{"dataset": "Sentinel-2 satellite tiles (TerraMesh)", "method": "simmim", "norm": "layernorm", "norm_position": "pre", "head_dim": 32, "fused_qkv": false, "dropout": 0.05, "expert_mlp_ratio": 0.5, "shared_expert": false, "widths": [64, 128], "eps": 1e-06, "batch_size": 64, "epochs": 11.7, "final_lr_fraction": 0.05}
Rows from block 3 of a small masked image model, named by matrix and row number. Rows with one number within an expert belong to one neuron, the router's apart. Each number is 50 + 15 x the weight over its row's rms, rounded and kept within 0 to 99. All counts start at 0. After the name is the row's rms in percent of the matrix's.
After each expert's rows are labels from the 100 images, of 14976, where the router gives the expert most weight on average: "responds to" is what is common among them. Only what is clearly more common there than usual is listed. The data: Sentinel-2 satellite tiles (TerraMesh).
# router: slot weights (model.blocks.3.mlp.router.weight, 64x64), inputs 0-63
# up: expert up (model.blocks.3.mlp.up, 64x32x64), inputs 0-63
# down: expert down (model.blocks.3.mlp.down, 64x64x32, transposed), outputs 0-63

# expert 36
router.36 087:64 65 55 53 44 82 58 47 43 34 42 52 41 49 31 50 63 43 66 10 46 48 38 57 51 36 36 46 43 52 59 43 72 31 54 54 30 53 60 60 44 33 49 34 11 63 30 75 32 40 58 64 88 50 56 63 22 52 25 30 37 52 58 49
up.0 062:68 61 41 57 66 21 51 65 75 39 52 46 51 60 61 52 48 03 45 70 28 50 66 39 39 31 71 48 57 53 35 47 60 50 38 30 57 53 76 41 56 42 52 74 66 46 40 46 66 16 58 70 47 35 42 61 52 76 43 46 23 29 58 64
down.0 089:79 47 35 42 78 61 32 68 69 12 57 47 37 47 15 53 68 70 64 69 52 58 43 47 30 68 61 40 29 39 53 56 39 50 55 44 59 37 54 50 89 41 54 38 62 33 51 49 62 32 74 61 52 71 44 54 57 55 37 42 57 71 54 69
up.1 070:55 34 29 67 61 50 63 47 51 51 57 61 39 67 31 62 63 38 31 40 67 57 49 67 73 46 61 11 54 51 65 67 54 21 55 34 58 34 58 52 99 58 61 60 51 54 48 60 51 39 67 46 32 36 52 41 58 56 37 57 14 29 39 69
down.1 091:45 70 31 72 51 60 38 83 49 39 38 57 63 58 68 13 44 44 61 45 75 73 12 32 68 28 49 28 57 59 52 53 82 47 36 61 38 55 44 36 54 43 63 39 53 58 56 29 67 61 52 22 63 50 45 42 66 34 53 53 62 52 46 58
responds to: trees; main land cover: trees

# expert 55
router.55 094:63 14 36 72 48 63 73 49 32 49 42 35 57 83 52 51 65 31 69 35 72 47 61 45 53 64 49 54 40 75 25 50 90 53 49 43 61 76 64 34 50 30 68 40 20 59 65 65 58 49 33 68 42 51 46 47 47 57 47 47 34 55 62 60
up.0 083:46 23 41 29 74 58 37 41 66 53 53 48 52 49 56 69 53 62 33 61 50 55 35 56 32 54 61 14 46 36 40 65 38 63 41 48 49 41 36 43 68 36 33 52 58 46 19 31 36 77 54 41 81 60 50 62 64 35 93 54 76 63 41 58
down.0 081:28 68 39 60 45 25 28 25 45 40 49 67 66 65 65 25 53 40 27 26 43 63 48 59 30 61 53 52 51 59 73 68 44 81 31 65 58 68 52 70 68 69 50 48 48 36 48 39 60 52 83 47 37 52 47 29 70 39 63 71 56 36 31 49
up.1 059:54 57 60 32 34 51 55 63 59 24 61 45 76 51 59 29 53 27 61 71 37 40 88 65 84 82 46 56 28 41 38 50 60 42 20 44 68 60 33 62 58 50 48 48 68 48 78 46 65 59 45 49 41 59 37 59 41 48 76 58 61 31 52 41
down.1 076:30 67 53 50 36 32 86 44 69 47 31 53 40 43 54 67 48 36 54 50 46 38 40 72 51 48 48 44 69 65 41 66 44 20 60 47 59 43 52 74 49 37 65 32 62 61 57 57 23 35 68 38 51 81 75 51 47 38 64 79 78 71 71 55
responds to: snow or ice; main land cover: snow or ice

# expert 48
router.48 100:48 19 47 48 20 43 44 49 60 30 48 51 37 65 77 63 47 20 45 52 41 49 43 14 55 48 50 27 56 47 55 45 44 58 65 51 51 35 51 48 49 38 99 61 53 65 77 54 71 44 48 54 57 41 47 59 59 70 46 38 76 40 55 45
up.0 064:45 32 54 12 57 48 70 46 41 38 57 41 52 59 34 48 35 30 58 38 72 48 64 51 40 39 60 45 41 71 48 61 39 63 43 17 34 32 41 66 65 63 38 35 34 38 41 58 83 25 81 24 65 55 48 33 63 70 46 34 46 51 29 41
down.0 088:51 17 36 65 62 47 32 28 66 62 59 53 44 49 50 59 85 45 62 63 20 50 47 54 59 67 44 77 61 39 60 39 31 50 19 65 33 46 43 64 36 46 30 60 56 43 34 67 42 23 40 61 49 67 44 62 60 63 48 61 52 89 43 68
up.1 326:50 40 60 50 68 57 42 47 62 60 51 57 56 57 38 54 47 61 48 70 42 38 30 68 39 53 41 40 66 42 58 52 49 49 25 63 75 65 30 40 82 35 18 47 61 27 21 46 47 52 31 39 30 46 48 54 82 33 99 62 55 64 43 47
down.1 233:33 45 32 40 49 50 52 24 38 29 43 33 51 65 37 28 65 38 39 38 60 64 64 74 54 29 44 42 74 56 68 50 49 50 53 47 37 44 54 99 35 51 56 37 46 58 58 38 68 61 82 56 51 62 29 60 70 65 54 65 56 31 31 34
responds to: water; main land cover: water

# expert 50
router.50 080:54 32 41 50 18 43 50 52 59 27 35 63 25 69 73 50 54 33 50 40 61 43 56 24 53 62 31 39 61 58 40 48 55 53 72 43 53 54 56 33 57 47 99 66 48 70 82 56 69 33 45 48 47 57 32 58 41 75 56 38 70 41 69 56
up.0 068:35 49 42 42 44 19 69 73 52 61 36 37 67 28 33 57 58 54 75 43 45 54 62 61 43 58 35 64 32 30 61 47 42 35 00 44 30 41 40 75 63 52 50 45 78 60 69 52 57 55 44 67 51 35 54 54 31 44 54 35 56 72 47 47
down.0 087:54 37 48 39 68 31 56 47 32 44 63 62 36 21 44 52 40 47 37 84 47 53 41 18 27 74 66 50 72 78 42 26 41 44 72 72 72 36 64 27 34 31 46 54 45 44 41 53 41 46 50 38 43 33 76 53 38 52 52 55 75 30 43 54
up.1 068:38 68 49 57 54 43 61 73 50 63 25 65 27 11 38 68 49 42 57 40 57 42 48 77 45 43 67 41 63 49 57 69 35 60 23 57 40 52 54 03 37 44 66 50 50 49 49 72 38 52 42 58 51 42 42 41 61 55 27 29 15 63 61 59
down.1 083:49 54 58 69 38 55 49 58 22 24 72 46 57 42 59 76 63 64 44 53 63 69 62 58 42 62 73 48 30 61 69 44 68 67 64 60 38 34 68 62 62 74 55 50 47 29 55 47 76 39 22 33 47 51 76 52 60 56 72 77 50 30 25 60
responds to: main land cover: water

# expert 8
router.8 080:42 55 55 40 33 57 39 22 49 29 65 25 40 37 63 69 55 22 49 40 54 59 34 34 65 41 37 11 66 45 64 44 32 49 52 50 26 32 51 70 19 41 69 34 47 54 51 74 67 51 61 64 82 54 46 61 44 57 36 23 40 55 54 52
up.0 067:44 37 30 62 74 48 67 88 56 51 34 50 52 54 30 39 38 44 75 74 73 40 46 54 63 52 63 63 55 71 44 38 84 59 59 50 56 44 30 48 35 60 50 40 16 71 48 52 31 22 48 51 19 46 50 61 50 58 60 68 47 39 38 73
down.0 079:51 47 74 76 36 29 48 32 59 54 45 30 32 68 50 46 70 58 62 74 41 50 64 69 46 48 51 53 50 50 83 31 38 57 60 53 29 22 34 48 58 26 39 68 57 54 67 65 59 74 36 39 31 39 34 60 54 24 43 72 83 50 58 42
up.1 078:41 36 33 58 67 47 71 52 71 34 97 56 43 68 60 49 29 45 65 40 59 64 34 49 28 52 61 46 66 70 44 56 53 46 45 33 54 65 53 55 65 63 17 31 43 57 42 48 66 17 35 31 56 58 64 44 76 69 23 59 47 46 58 41
down.1 083:47 28 40 43 34 53 43 30 28 43 50 77 47 64 36 52 45 68 53 43 59 18 24 50 82 49 69 54 68 32 32 36 50 65 53 44 45 31 38 75 57 54 46 45 58 49 60 66 56 52 60 56 39 69 54 17 45 71 27 16 62 55 75 47
responds to: water; main land cover: water

# expert 44
router.44 085:63 36 42 65 50 49 68 37 60 27 55 38 51 58 64 48 58 29 49 39 90 55 65 49 44 63 23 47 72 72 35 54 74 48 76 48 48 54 55 50 26 47 71 51 42 63 72 83 50 26 48 53 59 65 40 53 32 39 42 50 27 33 75 71
up.0 090:56 50 40 24 72 26 37 37 59 42 42 55 57 53 55 57 51 49 80 27 12 73 46 53 74 45 57 31 34 68 04 73 39 60 44 39 54 74 41 63 57 51 38 62 63 35 59 21 55 44 62 44 50 51 71 59 51 68 43 46 47 60 49 42
down.0 099:21 47 29 66 07 50 68 39 53 69 51 78 59 40 18 66 64 39 48 62 56 32 65 58 52 46 63 40 50 55 30 62 49 68 52 58 69 54 74 81 47 57 42 53 71 72 51 69 43 38 38 42 47 44 46 59 82 33 54 39 58 60 53 44
up.1 089:57 30 47 49 46 82 57 96 44 27 57 36 45 37 27 52 60 77 31 57 50 32 53 44 60 47 23 29 61 45 55 35 62 53 49 54 46 56 73 56 25 34 56 67 48 82 29 65 60 37 43 57 73 34 65 53 49 48 41 42 61 52 46 73
down.1 097:26 41 26 57 55 73 41 43 60 39 21 48 48 42 36 42 89 29 60 08 49 42 51 35 52 37 23 51 40 33 43 51 51 48 36 23 61 68 65 48 64 51 51 79 48 68 29 57 40 60 36 31 60 39 46 54 32 45 49 31 44 69 43 52
responds to: water; main land cover: water

# expert 5
router.5 088:34 38 49 72 41 47 60 32 52 26 40 57 40 65 84 40 59 41 38 21 66 68 59 30 55 61 33 37 73 63 43 53 48 52 68 49 44 38 56 45 40 60 93 69 36 69 65 67 65 31 54 38 68 57 36 46 27 57 42 66 71 35 67 53
up.0 080:52 52 72 40 65 60 37 33 63 25 33 30 54 39 27 39 61 50 64 51 47 45 40 79 75 48 68 58 40 46 53 50 58 66 60 44 65 66 38 46 67 33 37 76 57 19 32 33 57 89 41 53 47 31 77 70 52 49 49 53 66 73 36 49
down.0 097:61 58 64 38 64 55 55 51 52 45 30 81 61 66 29 38 58 54 64 67 33 38 49 65 66 53 63 57 61 44 72 42 39 70 27 46 67 68 43 39 49 54 51 29 74 44 41 16 38 41 58 67 67 44 56 53 49 76 81 61 23 33 19 52
up.1 066:56 25 28 44 27 28 31 54 55 76 57 64 23 50 44 38 55 35 39 55 52 48 36 70 69 40 34 41 39 50 35 39 48 45 33 69 56 40 44 34 37 22 41 66 26 40 58 74 55 77 31 61 50 32 44 45 78 41 66 83 44 59 52 49
down.1 079:46 57 34 47 53 62 63 54 29 01 16 66 38 49 58 67 45 42 48 67 57 60 79 66 54 80 25 70 48 43 41 43 58 84 43 57 53 61 29 50 55 34 67 57 43 71 61 67 47 41 40 33 30 52 43 59 60 37 48 55 54 36 56 37
responds to: water; main land cover: water

# expert 59
router.59 085:51 35 46 55 26 55 51 56 52 31 39 58 36 76 70 49 70 28 43 44 64 57 62 34 44 62 42 37 49 64 35 46 71 46 80 38 42 52 58 45 55 46 99 68 36 71 82 69 63 26 44 48 50 53 43 52 27 70 53 50 65 35 71 50
up.0 069:44 32 48 44 30 70 69 56 76 33 76 41 60 84 75 69 50 63 45 65 59 43 62 56 44 57 55 64 58 51 13 61 39 66 53 38 70 19 45 50 37 50 55 47 43 45 50 57 50 37 59 54 68 54 89 49 24 60 54 36 33 39 57 30
down.0 082:51 17 66 70 72 39 73 53 61 51 57 71 52 52 82 27 35 77 55 48 40 34 63 43 61 53 66 58 35 86 55 35 51 52 33 53 39 56 46 55 54 55 54 77 45 59 61 53 69 61 32 44 58 57 45 77 40 62 52 15 43 66 72 53
up.1 305:45 58 60 55 66 58 42 54 53 68 47 48 56 49 42 43 42 70 51 76 39 48 43 74 48 53 54 53 50 37 63 51 50 55 28 56 68 57 22 15 84 38 24 41 66 24 25 38 60 55 16 44 24 51 52 49 73 46 84 59 51 60 32 42
down.1 208:47 38 42 50 55 57 64 32 34 06 50 52 44 66 49 29 72 44 59 48 57 51 55 67 48 48 42 31 54 72 36 31 58 46 43 27 37 33 47 99 46 45 22 45 44 45 29 44 58 56 80 49 61 45 25 58 62 37 67 46 58 50 35 55
responds to: water; main land cover: water

# expert 17
router.17 086:43 34 44 50 21 45 52 31 60 25 51 44 34 61 84 60 57 24 37 46 64 61 49 23 43 51 44 42 77 59 51 46 46 52 86 50 36 42 53 54 40 56 97 57 46 66 70 72 70 35 57 57 71 56 32 55 37 53 32 43 63 46 63 51
up.0 172:15 54 55 52 71 49 46 22 53 53 60 69 61 29 44 45 56 52 45 58 46 71 47 52 51 52 31 26 75 36 67 70 28 30 36 38 23 45 62 72 43 51 21 41 61 43 78 73 50 52 56 32 34 74 26 58 50 57 55 46 52 24 61 54
down.0 132:52 46 53 69 48 62 65 46 42 39 36 55 99 63 78 51 42 51 66 52 59 38 49 39 76 44 52 38 39 65 30 61 74 59 65 47 49 57 52 37 49 67 39 60 31 51 51 75 53 49 22 43 32 36 60 55 27 41 79 51 48 58 88 60
up.1 059:55 58 32 39 38 46 43 20 51 33 22 40 71 73 57 62 44 39 73 88 48 78 54 43 47 48 34 45 65 33 51 69 51 34 37 64 61 33 47 33 55 48 44 72 49 49 64 68 34 40 52 69 39 29 68 27 46 35 71 43 39 49 79 55
down.1 081:51 28 68 35 61 44 58 22 70 20 33 58 52 45 67 47 71 53 45 41 55 44 79 40 60 41 82 55 46 47 50 44 67 44 46 82 57 50 50 74 42 28 20 59 25 31 70 55 59 37 51 39 48 63 35 64 27 44 57 50 48 80 52 59
responds to: water; main land cover: water

# expert 4
router.4 157:23 55 54 54 68 70 42 27 42 72 39 38 69 38 50 45 42 43 34 59 47 55 38 59 57 56 64 35 50 23 58 62 26 37 35 76 56 64 49 46 45 30 25 15 73 48 54 51 70 69 42 48 37 45 39 47 81 84 47 40 70 62 37 55
up.0 184:34 58 60 45 85 57 49 27 46 55 47 58 70 37 53 40 45 57 37 55 46 61 47 57 47 48 44 12 48 36 68 58 44 61 20 43 48 56 33 77 41 54 21 41 60 28 12 52 51 85 56 48 43 32 38 36 67 46 62 75 50 53 27 55
down.0 180:58 76 36 40 28 33 26 58 74 66 37 44 36 38 44 46 45 53 49 43 46 29 64 53 49 42 46 74 78 56 52 48 29 52 89 51 53 51 45 45 26 46 72 47 86 49 73 39 70 31 50 64 67 60 46 45 27 72 37 29 55 59 56 40
up.1 029:63 35 70 56 33 33 81 30 54 19 48 39 43 46 63 57 58 43 68 37 53 40 62 40 50 46 38 85 74 22 54 34 29 46 24 38 43 33 55 61 54 34 38 21 32 70 52 51 54 56 46 32 45 50 43 44 46 53 53 64 11 46 36 53
down.1 051:29 34 66 64 45 47 22 49 52 46 29 22 58 46 66 60 71 46 64 27 33 53 62 32 73 54 57 54 51 54 38 64 43 51 28 48 36 38 44 11 34 30 60 67 55 55 79 74 44 20 62 53 56 26 57 35 46 62 48 40 43 64 62 67
responds to: snow or ice; main land cover: snow or ice

# expert 37
router.37 077:52 29 49 46 32 56 52 59 42 47 33 57 35 63 53 58 65 31 45 26 61 42 49 20 52 51 50 51 34 52 38 46 81 44 71 31 45 51 71 38 64 39 92 65 38 79 71 56 74 35 43 63 44 36 46 56 34 77 40 26 70 48 71 47
up.0 059:49 53 81 53 63 23 50 53 44 29 53 34 43 52 86 45 55 46 74 60 48 41 51 41 70 48 36 23 63 19 67 29 44 45 50 44 50 26 40 74 47 61 66 45 63 58 47 51 57 85 37 53 62 40 76 39 85 54 48 62 48 53 30 58
down.0 074:39 87 64 58 77 31 68 43 54 26 34 29 52 45 38 47 52 61 10 38 52 57 41 46 44 43 51 67 25 65 54 63 53 66 59 65 63 62 59 22 32 42 28 40 59 06 53 61 62 45 48 49 51 56 49 60 27 43 53 41 46 67 58 43
up.1 299:42 49 63 59 58 59 45 57 47 63 42 47 52 48 39 42 51 66 53 68 42 40 46 74 49 50 52 57 47 38 46 52 55 51 29 48 71 54 27 06 82 38 20 46 64 27 22 35 57 58 14 41 20 49 55 60 75 39 81 57 54 59 36 54
down.1 224:71 31 43 38 62 61 59 47 39 00 57 42 54 68 63 29 53 45 71 47 54 60 55 61 23 63 36 39 46 79 49 35 46 48 42 44 47 39 46 80 39 67 47 49 32 33 41 42 42 66 66 39 64 39 43 47 57 26 71 68 54 47 33 36
responds to: main land cover: water

# expert 32
router.32 077:54 27 44 60 26 46 50 54 57 38 42 56 42 72 62 57 52 30 43 43 63 54 46 27 50 60 42 31 52 56 47 51 51 43 75 50 51 42 58 45 52 34 99 55 33 81 81 76 66 25 44 46 54 49 37 56 30 73 53 40 64 44 67 54
up.0 088:44 77 36 55 77 51 48 45 49 57 55 30 64 40 35 56 55 63 57 32 20 59 56 53 51 49 74 62 42 27 45 36 44 51 01 45 40 50 44 60 53 35 55 64 37 59 06 33 39 86 56 46 56 39 45 60 57 48 62 55 74 63 54 35
down.0 096:46 54 62 31 39 39 37 28 70 51 60 58 33 61 64 30 44 23 42 61 47 48 44 30 66 63 33 54 60 67 42 76 72 71 70 41 59 50 62 48 48 59 60 65 78 30 82 67 76 23 44 63 61 52 70 53 64 71 57 64 40 69 40 41
up.1 102:31 55 70 43 59 43 21 23 55 65 45 64 49 17 53 39 56 60 57 35 58 47 54 29 54 21 38 43 50 53 65 77 56 58 58 50 45 50 55 39 27 66 39 58 73 35 79 65 38 62 66 46 13 37 39 57 58 33 47 60 73 55 40 77
down.1 096:40 79 45 31 60 81 35 68 46 32 41 59 56 47 05 67 45 43 56 51 43 50 32 56 53 55 77 49 39 44 62 39 40 14 64 43 53 61 63 57 60 47 46 53 51 50 27 68 53 23 61 55 57 34 76 31 39 51 77 54 28 63 38 49
responds to: water; main land cover: water

# expert 19
router.19 085:59 23 39 63 33 61 55 58 35 41 41 43 45 74 47 51 65 30 59 36 68 41 53 23 54 62 56 54 40 72 31 49 91 60 65 44 64 55 63 33 54 35 84 46 34 66 79 52 69 38 38 71 48 40 54 35 44 74 46 23 54 51 62 56
up.0 057:56 54 33 43 51 28 37 46 42 33 36 57 27 41 55 36 38 19 30 71 39 28 62 57 67 78 61 38 61 36 68 46 54 76 31 49 50 58 63 70 40 32 52 58 42 21 27 63 44 17 44 50 62 81 54 46 41 41 46 56 41 58 62 28
down.0 064:49 41 68 58 27 33 40 45 43 54 52 63 39 77 19 49 41 84 27 50 50 39 51 38 43 27 68 60 56 40 30 45 75 40 37 50 50 40 55 51 29 66 64 72 45 28 40 46 52 59 38 77 86 48 41 32 60 33 56 46 56 74 40 28
up.1 056:67 46 43 47 47 59 45 34 40 52 43 66 08 40 52 42 67 44 78 33 45 35 42 58 51 49 35 44 58 32 52 35 62 21 44 35 63 50 79 51 30 74 84 54 32 37 45 45 24 55 50 60 69 39 29 49 69 76 48 52 34 34 31 44
down.1 072:68 26 23 64 48 51 55 83 42 54 52 54 77 37 37 42 44 82 47 66 23 54 44 71 45 43 81 65 53 70 53 62 33 44 52 41 27 50 37 48 63 17 37 50 39 56 74 49 50 23 79 46 56 45 50 47 60 43 70 48 70 48 51 53
responds to: bare ground; main land cover: bare ground

# expert 46
router.46 079:51 28 37 53 38 53 61 35 54 25 52 46 42 74 70 56 63 25 55 36 73 56 61 34 42 65 23 38 74 79 35 51 64 50 86 44 50 49 55 53 31 50 83 57 33 59 68 76 62 28 57 57 63 64 41 54 31 47 39 54 44 37 68 63
up.0 100:76 40 60 38 66 36 40 65 55 41 55 42 51 48 46 60 40 45 16 76 63 46 71 55 62 31 33 43 43 38 62 39 46 51 41 46 58 55 25 50 55 27 42 41 31 43 90 52 54 56 13 28 46 65 61 47 62 39 48 10 28 58 59 39
down.0 091:82 15 56 44 37 34 39 54 91 33 77 61 57 32 48 80 45 54 56 63 47 67 40 48 74 39 74 43 29 38 54 40 56 31 48 54 29 56 76 47 55 66 51 45 50 55 33 29 43 57 44 65 46 48 34 32 72 52 61 69 58 52 48 56
up.1 079:71 37 42 52 58 33 76 74 69 49 36 62 73 57 52 43 41 69 43 23 44 32 51 63 36 57 35 59 15 25 69 45 61 57 63 54 75 82 65 40 37 53 64 75 49 56 52 40 47 66 40 45 53 52 25 51 34 75 61 59 30 51 65 39
down.1 101:57 38 54 48 66 32 39 31 56 54 29 47 59 41 46 41 78 74 46 59 34 50 33 33 33 40 48 19 67 21 67 36 61 45 52 56 39 50 72 37 47 25 52 71 63 68 45 44 51 37 71 63 36 64 17 30 55 40 17 65 35 43 65 52
responds to: water; main land cover: water

# expert 31
router.31 130:46 49 29 51 40 55 55 45 57 55 57 61 50 51 46 35 42 54 24 39 58 65 63 44 36 46 24 63 64 44 43 66 44 30 78 45 42 53 62 45 50 62 73 45 56 56 60 46 78 39 50 39 46 86 00 45 40 47 44 15 76 46 76 61
up.5 064:49 44 52 48 50 63 65 69 68 39 32 57 26 63 52 49 57 49 51 56 41 53 83 79 57 39 25 49 36 33 45 54 43 84 46 15 73 59 32 57 42 27 65 42 53 41 62 62 62 63 53 56 32 29 47 32 58 67 23 56 17 33 47 42
down.5 075:44 45 63 39 72 47 39 65 62 33 29 66 77 51 47 50 67 79 32 60 46 49 50 73 37 43 71 64 27 55 53 60 32 67 65 38 63 69 81 34 50 65 34 79 29 76 53 38 52 44 52 39 55 73 61 55 40 39 52 40 35 36 68 72
up.6 059:93 31 46 70 60 39 32 62 64 29 70 55 37 52 31 48 40 46 50 33 42 48 56 31 82 38 14 56 73 55 39 58 18 47 43 59 50 60 34 69 39 49 41 41 54 60 66 36 51 64 52 34 48 56 55 72 52 59 82 41 47 62 33 45
down.6 070:52 53 41 50 48 14 42 57 49 79 54 48 35 61 41 52 58 51 34 44 54 64 46 22 84 63 60 60 42 48 46 45 65 26 05 77 58 61 38 56 81 28 70 33 44 41 66 48 30 23 37 44 60 53 56 53 26 44 47 43 42 46 58 52
responds to: main land cover: water

# expert 33
router.33 073:47 43 50 65 40 48 46 25 45 31 47 46 49 62 78 48 69 46 43 15 69 60 55 31 41 68 34 20 76 73 46 51 58 43 68 41 36 53 54 58 32 60 70 58 28 59 60 85 52 17 60 46 71 59 27 52 26 55 45 55 54 41 59 59
up.0 064:63 67 45 65 48 64 48 48 69 39 52 37 74 39 61 53 70 26 62 65 57 48 44 32 42 58 46 86 73 61 36 50 63 68 28 51 61 31 72 57 63 27 21 32 40 63 45 60 24 60 32 54 57 26 42 49 52 28 75 44 35 33 67 42
down.0 087:51 42 46 35 48 44 75 13 50 60 52 29 42 54 06 45 44 53 64 47 39 40 92 46 44 54 67 84 22 44 42 54 33 38 64 24 35 37 47 43 47 46 47 41 30 42 63 65 50 56 41 53 58 52 61 53 48 41 65 43 78 70 66 41
up.1 131:36 50 41 49 62 56 49 44 53 61 70 42 67 56 54 44 60 65 37 31 57 63 63 49 28 52 30 14 51 36 52 57 45 58 39 33 36 22 80 79 40 45 14 45 47 49 55 64 43 67 46 61 40 31 25 32 46 36 77 46 38 30 69 75
down.1 118:56 36 55 55 57 57 44 76 68 49 35 33 99 47 51 59 38 26 49 52 67 34 25 62 64 40 40 51 52 65 30 39 35 47 45 61 42 64 26 35 27 33 26 40 37 49 48 58 70 38 15 57 42 41 48 67 48 66 31 63 42 36 64 47
responds to: water; main land cover: water